From a checkpoint of a small self-supervised audio encoder (BEST-RQ).
Model: 2.41M parameters, log mel input, arch transformer, norm rmsnorm, activation swiglu, layers 8, width 160.
Training: muon at rate 0.0037, batches of 256.
Rows from block 2 of a small self-supervised audio encoder (BEST-RQ), named by matrix and row number. Rows with one number belong to one neuron. Each number is 500 + 50 x the weight over its row's rms, rounded and kept within 0 to 999. All counts start at 0. Numbers have three digits each.
After each neuron's rows are labels from the 100 clips, of 14848, where the neuron reaches its largest size: "top examples" is what is common among them. Only what is clearly more common there than usual is listed. The data: read English sentences (LibriTTS-R).
# gate: MLP gate (model.blocks.2.mlp.gate.weight, 416x160), inputs 0-79
# fc1: MLP up (model.blocks.2.mlp.fc1.weight, 416x160), inputs 0-79
# fc2: MLP down (model.blocks.2.mlp.fc2.weight, 160x416, transposed), outputs 0-79

gate.130:453483449518449447524560556477449514374493462503512549435536486579510472515480467538510540498527509562486500467420491531508492498498502509488551489515527526551536501572513520439557525475534471489513454454540623475525515415490553504461489465
fc1.130:503476632482616440431490455533443601539455479436526511502607431502488479475547510425537472473542545506512572448549499507668468515494480548509409545601508494523454567534557586508477474550504436478459504492620527502513489451442509488548503554
fc2.130:401505511481466486547553574588444542517482489503554425481487551524521401552532580532505496597443465546423502554508521506465515473586503448398504483491530505608479420486534416429473543557554554549444558464520469485454456575547511512383461411
top examples: the word "it"

gate.136:562526534495478472561451505537468478456424514523480580399482547534385421540481537462467516536518576557461537423600476519569575564579437471471517549514523482407462503562480555402483502501440570505498552558527472421594494473482443501518405482
fc1.136:491384549479388555518609543546443510533492404480521465489483509471613455515549539477484464483485503480452518574518541423500524583473451479475584490555436448418495489511451491478560547484561475532537437532440551505540552528435521531495471509
fc2.136:522513470521438487458639394523603536490602521496506601470425471444445546468513527439572532505494568525548456459476513452551532481367581604564557489487549472519536493447525400551491518517575394392565589453489521559566577483578568560464502500
top examples: the word "he"

gate.243:484516514488517507509439526591448483413528444438499571516523431552455548388455413531429530499540475491472553447399451550563558490431497531334492504519503541386459380476521512389480514491521542440530517483507502498610475536416456517500504468
fc1.243:462354503430576504546570495605538460493486510517515492452483548489482451437441511469566580476497492512435575538476473446521528497482483479436593531517442537504486501612560579539467496512422459430498504437534549450481490481456633516498510511
fc2.243:450537494470560392448485391451474417412396534471523551618487535500427511475574515473539531575550446460472498521442521508431535417567471516440528521467449493524444473529456470461526482455536513490554514494467520560467449483495523520527455528
top examples: voice: male

gate.300:528453481458504396556520482469501478472546453507511558410512437462522516485524481539403533397431432425540482502459523475519579431476575495480480487434524559388504569492519469443486508518527511548462465475516456549549455454504474450536634465
fc1.300:523447597448457535511519542466471484495498497584534506405501508485467497442567552522553511488524528439478613442562453427460453535474502410489468454457485494472518501576502534456463549594532600502493424471576576474479551480439497532478437522
fc2.300:491527382492418510560418498511417518570478500529500467471566529477529471598482596541473536493572527556590492517492517443454547475540530509461572573530541570465477445517511561444536470424429568450419602509511426472473412533473460502480548505
top examples: voice: male

gate.333:549567482427543512488535529570530467514416512544483434375523446455546481497493508536529431469448441546417507513499562498440513465551483551500564634458505395550568500556479482405508409513487459539552487502444535469549510527446486551451567568
fc1.333:509501445635538423575439442412466540523544521464492482573394522500432503488473455512552458462554516485557481512387521571604496537570454452497501507493424561474468455435451493522538482389559493490426494510552452498450552453475480388581440440
fc2.333:517433440586424424474503383516407546459491507582570512461516502484495460515525567478512441439448533473533496512529435468431519501511522485495515448499577521477465509483483443484518479489531455455519565489445549630486500431403484456442472506
top examples: voice: female

gate.45:511489460467524456520411510493493481491518570462467512499451540510562493510513504491592465503458493466558574477493556497469455541532454557552591454432511460460442488483409535493550489479523471557521320415547536519517580472448512421495507580
fc1.45:487625546603396600434512417438423554578454468451476558497503537419448428532493477588478501483468433518540479501443451468582531499497519489454483561545441559553498625516588497519488460502507465519566530504580529530559530486535439527488531485
fc2.45:535477463420517427501429483514498479498470431503530453424597495494564462566519566498438449432511524489546582558502507482525513487551520464500436518464507435540521436458569496550492538487463455554529528539577496464518406547465486536413558389
top examples: voice: male

gate.353:561514503541527560502454451501557505490460486478463485436567439523439535514514557482495550605540403488584423478493494519589493462477474491479638566461577519515540532409435486505443447510446478540383517542496477537530466560466523387564465489
fc1.353:441475509451503528449462435591517466509582495462588534521537540482535548534531557441517500482604435545479561506456537523538527476494469437525390557566394424502594541554525524569395561554467433521599485510409392520532479568510501463561514511
fc2.353:480422574542507469494573427429515548551509440485541607453505493450604468477558472553433534536423567474516569506446499506556420518493441536573527545409535534457550447494586434500505491425492493508484483518505539552510545545550519520596463503
top examples: voice: male

gate.316:480552462433535532554429564529544529562434444473409507458505438502421452531561402431505506417605430511481535505386497434456490523513498497536571553497537521525500576576485618545524506457441531510497464449488501452552487536505508642524550557
fc1.316:416490553534423419416449576486493482496556511509510513541467526518574546493401530568471517606436414422396504466545504495450467429510464570566559564488535517412516518500485526506536552441458511480508464504548445525443453510530492479514445503
fc2.316:510468545565449469425400503499512619562418537523511521433549465504565471529522534481566444506455521586520485571447529461498448496496428484556542473435631487511501531433527408549481512520431457426510470539518587512548488508445494569495537466
top examples: voice: female

gate.324:475523510492513522444483510532407486507608450504522460515493477591505433561576579498497458449494535533515457516493536543696471536465460527514454565571483594547481498591476546474535455538441408505480448492499481500497590503446576616560494546
fc1.324:472443514619521550509500592412468501535416511557420486507522560611520488498402456581536499452519514553592494547390414423536532486533513513471492476525587438455371455457475577522543478508510462500453480498512545592524510499591472511583415479
fc2.324:420522535564558494473543507489490527512407562481490610456536538587537486465467563516443478533479536400493547434446432515427477483516391559540372467550474449529455449483564529477558543440500509561535545509572509494475580542589424455484426509
top examples: voice: female

gate.24:478506396455481537462517575497425566558528622487524559455497453534542453573463495570505523389512457559421522512507538633535557446479453468463456486509543596470423570569516492510543496463485495549554497447524460427503548423412540518468569440
fc1.24:466442468495474464539568454491589554520542499518464440577501446493452533571386470438456446593493477525525465543518545497370537570480495494597536480484519506508537489425473376536425483513458468468469499438555563570419484587457513434593515412
fc2.24:529535637445514529513462462519405564451473487430549585572503534428551557512525549543474600492495438431429454533490504609566554602476551452513538480426517542429530449540458596489578520514494528500517514490554493553558462585593527499507487493
top examples: voice: female

gate.23:540578410488597533492511461556453601408506551607448544482497534524496482506471518454501614580509563619524508441486542433492504478514472476516527569436505436451500508550476492484526463485480468564573545391433539470540555529515480394562532508
fc1.23:474518488539597548415497513578497590467512470402519511606536524550492527482548440603468463489514524504495571480476375525466511587497501400539527516470535463527526481487516473592502516515514507445485495502480539522566424547494476484479415505
fc2.23:533453509412436503532522438506532421540530560466453412358480594513458565491453475515449453517511436496563466433530480597459450443315428410432420417435517435506456532585523457449527501464537463543550455477483475496482565513429492501555535541
top examples: the word "she"

gate.201:433459468560537549459461477517478476464445525542516543496474563465439441632486514505520514597480505514450426507486431476471520469542545495574442491615556525497461458530529402490554523495493555437567490535454467514421509438478568448517519447
fc1.201:543575529475478508476462518558504597492592439481499577450551529418506620475499461481565466603547577516477492545509561539501572553472441483446478528498484414517523421489505467525549560475451551524469495575501408453473473504549385527430550548
fc2.201:515488539507489452551577473527558417499509524559584384514558510501503410468509461568466474439621454549489410480451613409522559490482512554449526479487489518596528453496489456613431440391532507564478583511444500529506549536470474488494515443
top examples: voice: male

gate.288:460549531507557472464457502480492568496451581475541533464465460402478518410523511532523485529510525490541474522491415505430502532508501458495510543546407369489543504589430504579428542517589582485491511581467511462554383451508471398541403541
fc1.288:524476542522518510540510510546466555522468516520509528448431501458482401480465462441470410500440544404502537413493560461524542568492470436518540536510541502527503496577469416528570464535528467459444483498465569403578514482574492500570454507
fc2.288:511555489561530471473515551556499435485586547483403500538471474523394535551443513508486513491493493548483481618502476557524512425481558482542529498520561563440508439568503463537444476431516438510531443639477542443417480489515457473527493423
top examples: voice: female

gate.214:507551536480459493518511501479523459435574475530476523539443486400479547531496460520481433594468453523559499435561465515516501498561534447568483573447395472553448542485535599563454488524558430457506405523489546476487498433377427535576505465
fc1.214:503445511457552439551561504493467524608616581493616520473528474472499516499558583528516520464527463543545522532505489539499492505414533431490546524407514460624516420447486472573533499519510443417596385479504520560500515530487505412485541536
fc2.214:476479495451495548471533480523541525516507511418530371546576586501460461512433559540532482456536476572528435503500469589424452499436470476468496530444420573519422466530478533452479580464510456440503458434554582467467515567516540508483550428
top examples: voice: female

gate.126:473448470522533442543607397508393424490484411625371520382522545454493423491519538506504464519463545508542474454523476521542548422529501478468591578467438592517544591510553470538468410548459468454522411463563469480422420522490495477552557480
fc1.126:506454525519525451528463365571477457482440470514544478486411547519500370505576454544568547557464464436512482534526496519564383447567532506568512473512430549441501435420468429563519507416472512508508466616442454466552534550459518549477425482
fc2.126:485535466442495482536546545454523424395514470536479482497488431380551520480428496485473452482422451583555438468474504550544510470437407491486537483586495431522442527470461519477521527556478522505551513538511630497557502583547483468568466474
top examples: the word "for"

gate.10:556528488464537520367492547577439445442545553454519525454481500538507476437565484521497567468350475551490463473513532568501525524458533537492584428455479519585440568523547529452510449476480556425420561490532526405589518442496522472555567473
fc1.10:531550491409478496512512506486494499577543401556518489460496523475462547567606551531559538484475465559420525528510471470519421470477525566512498556562533537554517405516563471546466516510467505466508530493559591501482485501395514580485592485
fc2.10:532481472425513472494497499473503502492448504498394408452584447539481435456580490417455467487420430558579448576536502517410415537561512498420485532547461500617487446459555462504451474525477627469475459492556507445558503557508576434514567440
top examples: the word "and"

gate.76:467417563454531522456530545462457502484593437446484530491542496527531438483466487519536404463449483527508491469388595456506522452434512538490574498541476439529524525476392516543494434543494441517598440437531559569497518534471439489439441402
fc1.76:507520592500603513466532488520488586582485506422479456524486482416489563494521447472424531470520507489428422541493419548502545446525542416562448538458547480593398414507524472542417522534554479563526484548542564465526576429432535491493507617
fc2.76:467497575530498508496451451477480468530498545605526575450434491524567507484613509546498505592506524531551487429647429465502449488519501478498484487454500440508521511472440536532487518611420471575503535438470481497517549513351422409484474442
top examples: voice: male