Weights of a small self-supervised audio encoder (BEST-RQ): arch transformer, layers 8.
Rows from block 2 of a small self-supervised audio encoder (BEST-RQ), named by matrix and row number. Rows with one number belong to one neuron. Each number is 50 + 10 x the weight over its row's rms, rounded and kept within 0 to 99. All counts start at 0.
After each neuron's rows are labels from the 100 clips, of 14848, where the neuron reaches its largest size: "strongest on" is what is common among them. Only what is clearly more common there than usual is listed. The data: read English sentences (LibriTTS-R).
# gate: MLP gate (model.blocks.2.mlp.gate.weight, 416x160), inputs 0-79
# fc1: MLP up (model.blocks.2.mlp.fc1.weight, 416x160), inputs 0-79
# fc2: MLP down (model.blocks.2.mlp.fc2.weight, 160x416, transposed), outputs 0-79

gate.380:42 45 36 55 43 50 48 50 52 55 56 47 49 56 50 50 61 40 61 52 50 45 50 41 46 42 43 38 33 32 39 65 54 50 36 54 60 55 45 36 49 43 68 70 52 40 49 52 37 53 46 52 54 62 55 55 45 44 54 38 59 43 51 43 46 37 40 56 39 49 46 38 45 57 35 63 44 51 50 55
fc1.380:40 61 56 48 67 48 67 54 61 40 26 47 55 49 40 62 49 58 35 59 51 69 39 58 62 53 65 62 57 43 53 49 38 50 55 52 57 45 66 61 53 69 51 35 47 63 64 60 38 38 61 56 54 42 46 52 42 45 33 59 39 49 52 48 69 63 49 54 55 52 46 48 50 53 51 43 52 69 49 66
fc2.380:53 44 31 38 57 45 43 39 49 63 50 57 45 47 34 33 60 48 48 58 42 62 49 43 53 55 45 49 30 76 40 67 42 47 38 40 46 66 55 55 62 32 46 49 47 42 20 59 47 56 35 49 51 47 53 46 47 57 64 50 47 43 46 41 45 65 41 57 45 45 47 49 41 63 53 52 29 45 34 45
strongest on: voice: male

gate.55:32 49 45 45 52 61 37 53 56 46 28 51 55 35 46 54 54 55 47 55 51 73 52 45 33 54 53 63 61 51 56 48 41 52 47 64 58 82 54 38 39 41 75 36 44 50 59 58 56 54 34 55 32 52 38 66 40 48 50 53 44 46 41 61 44 35 52 50 68 62 50 40 61 53 36 42 50 41 40 33
fc1.55:57 42 54 52 56 52 46 47 47 55 42 47 58 63 55 54 61 72 76 44 48 47 53 39 51 20 59 57 71 49 60 36 48 52 69 53 50 51 46 54 55 49 49 48 30 76 45 35 58 43 63 50 55 42 46 46 46 60 48 53 61 51 48 50 44 68 59 44 61 58 42 50 53 57 36 56 53 42 44 59
fc2.55:51 59 62 59 48 50 60 44 52 62 64 51 35 34 46 72 52 60 48 59 60 31 51 40 58 48 37 38 49 57 56 46 38 30 40 52 55 62 49 50 48 49 66 50 47 58 64 68 51 56 42 46 60 59 50 63 56 47 46 57 45 38 64 49 51 53 63 58 49 33 72 57 42 42 59 63 68 48 35 42
strongest on: voice: male

gate.268:50 58 66 54 38 65 52 46 55 63 61 63 60 54 59 59 51 53 52 38 41 79 42 39 63 45 71 58 53 66 59 38 47 51 50 56 59 39 45 41 65 57 61 36 61 50 48 41 58 42 48 70 44 48 53 64 48 41 54 71 54 58 65 63 39 25 52 46 43 39 47 41 43 50 51 65 44 56 33 57
fc1.268:43 49 55 38 51 55 34 44 46 44 62 64 42 59 43 55 47 57 50 57 60 51 66 63 54 54 55 54 59 73 66 48 74 44 41 32 58 65 49 49 40 58 49 49 61 42 57 38 51 45 50 62 35 33 50 58 55 59 66 54 53 62 34 60 63 50 43 37 58 51 55 56 46 39 51 56 54 38 67 44
fc2.268:47 56 54 57 51 66 37 38 35 43 54 45 43 51 33 60 34 46 46 46 64 45 57 60 61 62 40 26 49 53 56 51 45 23 62 54 40 60 39 50 48 60 39 61 72 43 78 34 33 54 71 54 65 53 46 41 47 51 28 56 48 42 47 53 35 53 50 39 50 53 52 60 21 59 46 67 54 57 39 47
strongest on: voice: male

gate.158:48 68 47 59 49 55 43 37 65 57 41 58 58 62 39 53 57 46 49 63 70 51 62 41 44 53 60 66 38 45 53 60 48 45 73 56 64 40 56 49 37 46 51 50 33 55 54 47 52 71 62 56 32 33 44 63 39 50 76 52 29 46 45 38 51 49 45 56 48 45 51 59 54 66 58 59 41 57 54 56
fc1.158:57 56 48 33 36 43 28 30 42 51 51 55 58 47 49 53 57 43 48 37 58 46 53 44 43 43 38 51 53 41 55 51 46 65 52 47 57 49 29 38 60 48 46 54 30 43 54 68 51 51 54 52 51 54 54 65 42 54 58 36 45 39 59 62 54 54 24 37 58 26 46 38 24 55 49 37 46 42 46 53
fc2.158:41 60 61 53 35 57 59 46 62 67 39 40 56 41 45 53 46 51 56 63 49 55 53 51 59 52 46 25 58 55 62 65 54 36 50 57 70 32 57 51 60 42 46 34 44 56 66 58 63 60 40 51 54 53 54 37 52 60 37 55 42 48 39 52 27 38 25 42 70 41 43 60 50 33 55 55 50 59 28 49
strongest on: voice: female

gate.106:57 57 29 58 43 49 40 47 44 47 52 50 69 48 61 38 45 67 30 47 46 56 59 49 66 42 54 41 59 48 50 46 46 62 60 45 47 45 55 40 62 46 47 60 46 35 59 57 52 39 46 56 53 36 47 48 62 45 51 43 35 48 68 51 56 51 37 75 55 63 31 45 28 41 73 51 43 62 44 52
fc1.106:58 53 49 50 47 53 64 62 65 47 59 57 48 53 56 53 32 43 56 61 43 48 51 46 51 58 52 55 46 52 47 57 66 39 51 61 63 62 50 60 34 25 30 51 49 53 30 40 46 65 41 28 48 53 39 59 37 45 75 54 53 45 49 51 60 46 63 43 61 38 55 38 52 40 44 44 36 37 52 57
fc2.106:51 59 60 67 60 39 31 72 52 51 54 49 43 56 52 39 48 37 62 58 50 41 48 51 38 47 30 46 37 47 37 49 42 46 52 35 48 43 63 45 44 54 49 49 41 37 58 59 47 34 70 49 34 65 55 51 51 47 61 57 42 46 47 56 48 56 63 56 54 43 26 45 43 63 66 42 39 66 37 48
strongest on: voice: female

gate.186:41 39 35 43 43 64 59 63 55 68 57 50 62 37 63 46 56 51 54 60 61 33 59 36 50 44 56 59 63 43 61 61 54 32 39 41 35 40 45 40 46 51 45 36 78 46 34 66 69 67 42 54 46 50 52 49 43 40 48 36 53 48 46 54 53 54 37 46 40 44 46 59 40 53 61 68 68 54 50 53
fc1.186:46 51 53 53 31 58 52 43 31 55 57 54 69 70 52 48 59 41 52 63 69 46 43 41 15 62 56 42 56 49 46 61 62 65 45 35 59 51 43 48 57 42 64 47 58 53 51 28 52 41 42 47 72 60 50 38 54 40 46 49 35 52 43 52 30 49 57 46 36 53 55 61 47 41 53 56 52 44 27 39
fc2.186:48 51 65 64 45 46 35 54 54 48 58 47 61 44 53 51 57 24 42 33 58 52 46 52 82 49 42 30 44 49 65 27 65 41 63 51 54 59 43 55 53 40 48 40 39 69 52 37 55 57 60 45 45 47 59 54 54 53 55 30 72 59 47 62 28 34 47 41 55 48 57 36 55 30 43 67 50 63 67 42
strongest on: voice: female

gate.253:54 38 38 55 56 42 42 57 47 60 52 41 51 40 34 53 48 64 38 39 58 72 66 55 54 36 54 50 25 50 55 63 53 61 49 44 34 57 59 33 74 66 47 43 39 44 60 52 66 40 40 58 47 34 62 46 57 40 39 42 39 41 41 53 57 53 52 57 58 51 52 59 37 44 47 50 60 70 38 39
fc1.253:58 61 36 54 61 44 55 53 24 50 58 49 38 53 61 48 54 59 60 48 54 48 42 46 30 48 61 48 59 62 61 47 53 56 45 63 39 48 49 56 38 46 51 45 59 37 39 53 36 59 48 51 45 55 49 50 43 61 75 53 53 40 38 28 48 45 49 49 56 56 71 37 42 50 51 55 28 43 52 60
fc2.253:60 42 43 57 27 73 43 66 43 60 42 63 35 62 33 51 68 59 51 48 47 54 58 62 59 55 55 67 51 59 42 40 53 54 32 36 47 47 52 54 61 49 38 45 64 48 31 46 57 41 58 55 39 50 40 39 49 54 46 46 39 44 43 42 39 71 64 34 43 43 56 47 50 33 47 53 42 58 42 42
strongest on: voice: female

gate.267:45 46 64 37 63 32 39 40 45 31 55 39 51 48 55 51 50 49 62 50 57 49 64 39 45 36 55 53 51 43 71 48 65 28 50 37 45 57 47 30 36 55 37 61 49 50 50 49 57 26 37 28 43 66 51 41 37 52 50 53 44 64 58 27 52 52 60 30 42 61 52 44 51 40 55 63 46 59 41 45
fc1.267:46 58 54 58 63 21 54 60 55 42 29 46 55 78 43 53 24 30 52 57 56 32 45 60 57 61 53 58 68 47 37 47 52 70 67 44 57 45 51 49 69 50 48 54 44 56 61 52 46 44 58 79 53 51 74 53 51 36 58 47 44 52 58 63 36 49 57 53 70 57 32 41 49 43 52 48 32 39 63 58
fc2.267:41 50 47 41 45 34 44 54 39 49 54 59 55 56 51 52 66 36 63 63 51 40 73 35 49 42 48 71 60 59 37 48 44 52 73 39 44 53 65 65 65 46 40 48 69 47 45 39 39 52 55 20 40 34 62 45 38 55 46 63 43 57 35 50 63 48 59 47 56 52 47 55 54 45 25 57 49 52 54 47
strongest on: voice: male

gate.387:55 85 59 60 70 53 40 52 63 28 62 51 56 36 51 59 54 51 50 45 57 39 39 53 31 37 66 52 44 46 58 56 55 46 47 57 53 53 38 45 58 53 35 58 52 53 61 45 54 42 54 52 52 33 51 63 59 46 45 69 46 29 57 53 50 62 54 66 36 46 40 56 36 35 48 47 58 64 58 65
fc1.387:55 59 45 60 55 42 47 34 44 49 38 53 53 55 36 71 50 62 67 42 60 33 33 55 47 61 51 44 59 44 59 57 50 55 73 35 49 45 32 59 64 56 61 56 64 51 46 39 63 46 54 47 50 57 41 48 49 43 71 53 47 36 46 50 31 61 52 65 32 49 33 60 54 62 39 40 47 53 55 38
fc2.387:39 49 61 47 50 52 42 50 64 46 63 56 34 44 35 56 58 55 59 58 43 62 67 44 46 44 49 44 35 43 50 56 54 51 48 60 72 46 49 53 55 39 54 42 53 46 35 40 48 38 33 60 50 32 32 64 36 63 55 59 31 49 43 51 47 43 62 29 45 49 36 53 56 44 46 42 50 41 63 29
strongest on: voice: female

gate.321:61 61 52 38 68 61 60 42 70 55 53 46 44 55 54 43 53 58 44 60 38 62 49 38 45 45 56 44 36 55 49 40 43 45 40 55 46 45 45 54 57 49 56 51 40 48 62 74 55 56 59 55 52 48 47 61 39 42 77 35 32 42 43 39 61 60 37 58 42 42 46 62 43 62 64 43 68 32 29 46
fc1.321:58 38 34 37 49 65 51 50 64 50 41 53 45 63 65 67 41 45 55 63 54 52 59 47 45 49 51 57 44 55 47 29 43 37 57 47 61 59 44 44 54 34 45 58 59 35 33 35 43 50 50 48 42 63 55 32 49 41 54 74 56 56 53 49 56 43 46 40 41 49 46 41 49 31 54 69 52 48 38 61
fc2.321:63 46 31 38 52 52 66 41 52 43 62 46 47 42 55 40 36 46 47 43 51 47 48 51 57 30 66 51 52 41 71 69 51 59 46 37 48 58 46 39 50 47 52 46 41 60 47 54 43 45 53 45 44 50 57 61 40 38 62 46 59 64 40 43 30 49 34 58 51 39 40 49 63 61 74 47 61 37 54 50
strongest on: voice: female

gate.185:43 48 62 47 63 40 44 39 48 53 52 60 39 43 48 56 36 39 47 53 71 51 54 36 51 58 56 39 45 76 33 55 32 49 33 38 41 60 56 67 60 44 45 51 48 43 33 38 56 53 53 58 71 49 47 72 62 59 33 47 64 45 57 56 31 68 60 44 46 48 49 53 62 50 51 50 54 75 45 53
fc1.185:47 33 51 42 46 52 58 51 64 53 47 45 51 54 51 36 42 54 41 60 51 41 46 46 32 44 41 49 55 34 50 48 49 44 36 40 45 40 57 57 53 50 61 52 66 53 48 57 52 45 37 43 44 32 48 38 42 43 42 46 65 53 48 38 57 57 37 16 49 46 52 49 54 69 50 36 68 55 69 61
fc2.185:64 41 57 40 53 43 51 55 52 38 39 38 58 54 37 60 62 46 26 54 54 48 53 37 53 47 52 50 59 36 33 48 49 40 54 46 73 36 59 51 44 52 43 52 53 45 62 68 52 55 53 54 42 62 46 62 53 50 42 50 48 56 32 52 40 43 28 32 41 52 46 55 37 40 42 45 32 54 52 43
strongest on: voice: male

gate.198:41 50 36 54 47 50 27 46 45 50 49 38 44 49 47 63 64 46 53 71 49 48 42 55 38 45 76 35 73 41 51 64 50 65 20 56 35 41 39 52 55 50 49 56 36 53 62 33 39 31 36 52 55 46 46 53 32 59 42 52 32 59 40 46 59 45 46 50 52 56 46 45 50 52 47 62 43 45 48 43
fc1.198:57 51 49 44 45 58 63 47 62 45 53 64 46 60 60 46 42 51 53 62 35 49 64 53 50 49 36 60 65 56 22 39 48 49 55 58 49 51 58 53 60 66 41 49 53 60 39 34 29 46 37 67 31 44 47 47 49 56 39 50 50 65 64 56 42 51 54 48 52 55 44 39 60 52 64 55 44 25 45 59
fc2.198:58 66 25 35 50 52 55 64 53 54 68 42 53 52 45 31 65 41 43 36 46 48 37 66 29 45 48 44 46 56 62 48 58 57 45 59 45 64 70 57 25 47 36 41 50 57 47 75 60 54 54 56 62 58 53 49 42 46 56 39 61 51 58 47 54 39 53 57 61 55 76 50 50 49 51 48 42 60 47 43
strongest on: voice: female

gate.18:44 43 47 44 40 60 56 50 38 55 43 42 50 36 52 56 53 40 44 26 55 51 52 53 57 37 51 58 52 57 64 53 47 51 31 33 56 59 42 55 47 38 53 48 47 52 43 42 45 40 71 42 56 51 51 50 33 56 44 54 35 60 32 40 22 50 48 62 51 50 58 45 51 48 69 57 78 47 61 53
fc1.18:43 20 42 37 52 50 49 44 60 44 43 51 71 48 43 38 34 56 52 49 32 49 49 58 47 62 58 38 48 29 49 62 60 65 24 70 45 56 56 46 48 53 48 37 51 46 40 50 50 50 54 40 31 51 52 38 53 44 35 47 42 50 55 61 28 51 51 57 51 48 57 57 45 51 30 39 49 44 58 32
fc2.18:46 54 58 46 55 51 65 40 52 45 53 49 34 60 34 62 40 41 31 42 66 69 50 55 32 39 50 35 54 43 50 35 41 48 51 53 75 52 51 44 63 45 64 41 36 62 62 64 57 53 62 38 42 43 68 41 28 49 54 57 44 73 48 56 35 68 48 49 59 51 48 51 52 58 42 64 50 35 27 36
strongest on: voice: female

gate.240:37 53 35 50 51 57 45 58 46 43 55 37 39 56 62 56 48 52 55 36 33 67 48 59 47 42 46 57 51 47 53 58 60 53 28 52 41 68 50 53 58 59 42 45 55 48 43 50 64 53 31 68 41 58 42 61 32 45 50 42 44 64 58 57 49 78 33 44 67 50 50 41 60 35 61 71 53 39 66 68
fc1.240:65 41 38 46 50 54 35 40 69 54 40 68 53 62 48 35 51 53 55 47 34 36 54 48 72 47 42 41 45 37 57 52 49 46 56 39 44 41 51 53 35 53 36 64 35 55 60 43 57 41 40 56 54 37 53 36 68 32 83 58 58 35 69 42 41 54 61 52 55 60 53 52 62 49 49 48 57 60 61 52
fc2.240:57 47 38 38 35 70 58 61 26 39 44 43 44 44 55 65 65 56 34 42 45 66 53 46 48 36 65 51 34 55 51 37 41 46 47 48 59 70 56 55 46 56 57 56 42 63 38 69 47 59 59 53 45 64 32 58 37 55 44 29 49 47 59 58 65 34 44 48 46 34 41 48 51 50 52 51 51 53 40 41
strongest on: voice: female

gate.9:54 53 39 54 43 60 48 46 50 56 47 55 49 46 56 65 39 46 33 46 56 46 58 49 49 44 53 28 49 68 41 47 58 64 44 53 72 41 33 49 35 45 43 64 35 57 32 30 61 68 39 39 63 49 57 54 53 49 51 49 40 45 65 37 37 53 44 34 46 62 51 50 52 69 27 46 56 51 39 44
fc1.9:62 58 61 46 70 53 34 54 49 49 59 55 71 55 37 58 63 41 55 34 49 42 57 42 57 51 75 53 40 44 45 52 70 58 59 53 43 44 52 41 52 51 57 58 64 46 56 40 37 53 47 48 47 40 49 66 42 54 49 52 47 53 31 35 71 33 50 54 56 35 47 40 35 28 44 44 71 76 73 58
fc2.9:37 51 55 61 41 51 35 66 51 57 48 45 58 48 47 55 37 39 55 73 24 64 33 51 56 38 53 46 55 65 51 51 27 38 32 27 65 50 32 54 47 65 51 41 51 45 70 66 49 41 51 57 61 54 52 47 56 43 42 32 54 52 66 47 52 63 50 63 57 53 41 66 62 51 49 56 71 41 30 36
strongest on: voice: female

gate.389:57 42 42 57 50 63 51 46 43 39 52 54 56 45 50 63 39 50 63 48 49 54 48 40 56 42 66 40 48 60 42 39 35 59 57 37 41 38 50 55 71 46 46 44 39 55 51 58 35 45 54 59 39 38 55 49 44 75 66 44 51 38 32 51 54 38 30 49 53 71 41 40 64 45 52 58 57 37 62 56
fc1.389:38 60 60 45 31 39 42 58 20 57 42 41 36 63 39 37 40 57 47 43 59 47 60 47 69 42 45 47 57 46 46 42 61 40 47 51 47 62 62 48 45 50 44 46 45 38 64 49 60 44 48 28 44 56 51 58 61 42 40 51 55 43 35 54 61 56 57 73 39 42 59 41 43 47 60 42 58 55 51 49
fc2.389:54 45 59 53 44 42 68 51 62 47 26 63 62 71 51 37 49 58 42 44 62 52 60 54 41 53 53 50 37 67 44 44 64 42 51 57 43 56 71 53 38 49 52 41 58 53 40 60 47 40 47 42 45 37 71 39 56 49 48 69 46 43 57 48 56 44 49 60 43 35 41 60 57 49 50 52 57 54 43 53
strongest on: voice: female

gate.30:37 43 43 53 53 51 56 51 46 59 40 52 44 51 53 57 18 36 45 76 50 56 58 68 66 41 38 48 39 49 45 43 50 52 57 57 26 44 59 51 55 50 54 53 45 37 53 41 50 38 39 70 50 52 48 32 35 46 54 61 52 51 41 47 57 52 41 61 54 38 52 45 49 58 49 51 50 53 36 48
fc1.30:59 66 60 60 57 44 49 55 56 35 74 45 61 57 65 65 63 60 43 48 35 45 31 47 46 55 57 53 50 65 50 61 45 56 48 49 69 47 45 46 39 58 36 57 64 59 48 60 49 46 56 49 44 27 50 71 57 49 39 25 54 54 44 57 36 52 58 62 45 62 45 55 52 54 47 58 55 38 57 62
fc2.30:46 37 66 64 47 37 56 52 45 52 46 57 58 45 52 59 52 50 47 46 43 66 47 26 46 49 49 54 64 55 68 44 56 61 54 62 37 68 54 53 52 41 42 34 58 52 42 43 45 63 31 32 48 43 33 40 57 50 44 40 42 42 46 56 49 38 63 52 53 39 39 61 62 60 47 71 58 45 57 65
strongest on: voice: male

gate.109:35 53 56 57 56 61 47 41 48 40 59 44 46 44 44 44 60 67 58 55 48 49 58 51 41 64 52 43 39 29 42 59 34 53 56 45 44 48 55 63 43 76 54 64 61 34 48 52 23 50 53 48 54 38 54 52 40 50 55 72 42 58 58 54 50 46 42 40 50 42 44 64 52 55 59 58 65 61 61 30
fc1.109:68 53 53 53 52 33 65 56 63 45 55 50 40 45 50 57 58 53 56 48 57 45 51 41 58 38 59 37 54 50 56 41 54 39 55 55 55 55 58 44 46 44 79 37 63 51 61 35 64 59 55 72 32 64 55 47 52 44 50 31 42 34 61 47 50 59 63 40 39 61 60 48 59 52 56 45 43 42 37 66
fc2.109:48 50 41 55 57 38 40 35 57 50 44 35 59 54 45 59 57 58 65 52 45 36 43 53 55 68 39 57 44 56 54 38 65 34 49 33 41 44 58 36 44 42 60 43 57 36 64 41 46 52 64 42 63 30 31 50 39 55 49 63 45 53 59 29 31 65 46 34 56 42 52 43 52 39 49 50 46 41 44 50
strongest on: voice: female

gate.391:39 59 48 49 41 48 54 50 57 44 53 42 46 44 37 61 41 53 33 50 51 59 51 58 56 43 65 35 55 64 56 55 42 39 57 28 45 50 44 53 25 64 46 50 56 53 61 46 62 49 49 56 44 30 50 22 47 35 49 45 49 49 33 45 44 43 59 55 55 73 61 45 67 35 40 61 77 43 58 40
fc1.391:27 35 50 54 51 31 50 44 42 59 38 34 48 38 57 62 41 49 53 47 41 61 43 37 52 52 63 32 45 30 61 40 49 49 46 41 59 47 37 52 48 48 48 48 67 46 52 76 48 52 58 44 57 59 40 49 54 40 54 51 65 55 48 36 35 57 46 47 52 65 50 34 63 47 53 67 62 43 54 48
fc2.391:41 54 53 45 52 66 51 40 54 48 61 50 36 45 43 54 51 52 46 52 44 50 51 58 62 42 43 55 56 50 50 50 70 47 50 71 39 47 43 51 38 59 60 37 43 34 65 52 71 43 57 54 51 65 36 48 46 46 55 33 37 61 53 50 60 50 55 70 65 45 32 51 41 53 38 71 50 35 46 30
strongest on: voice: female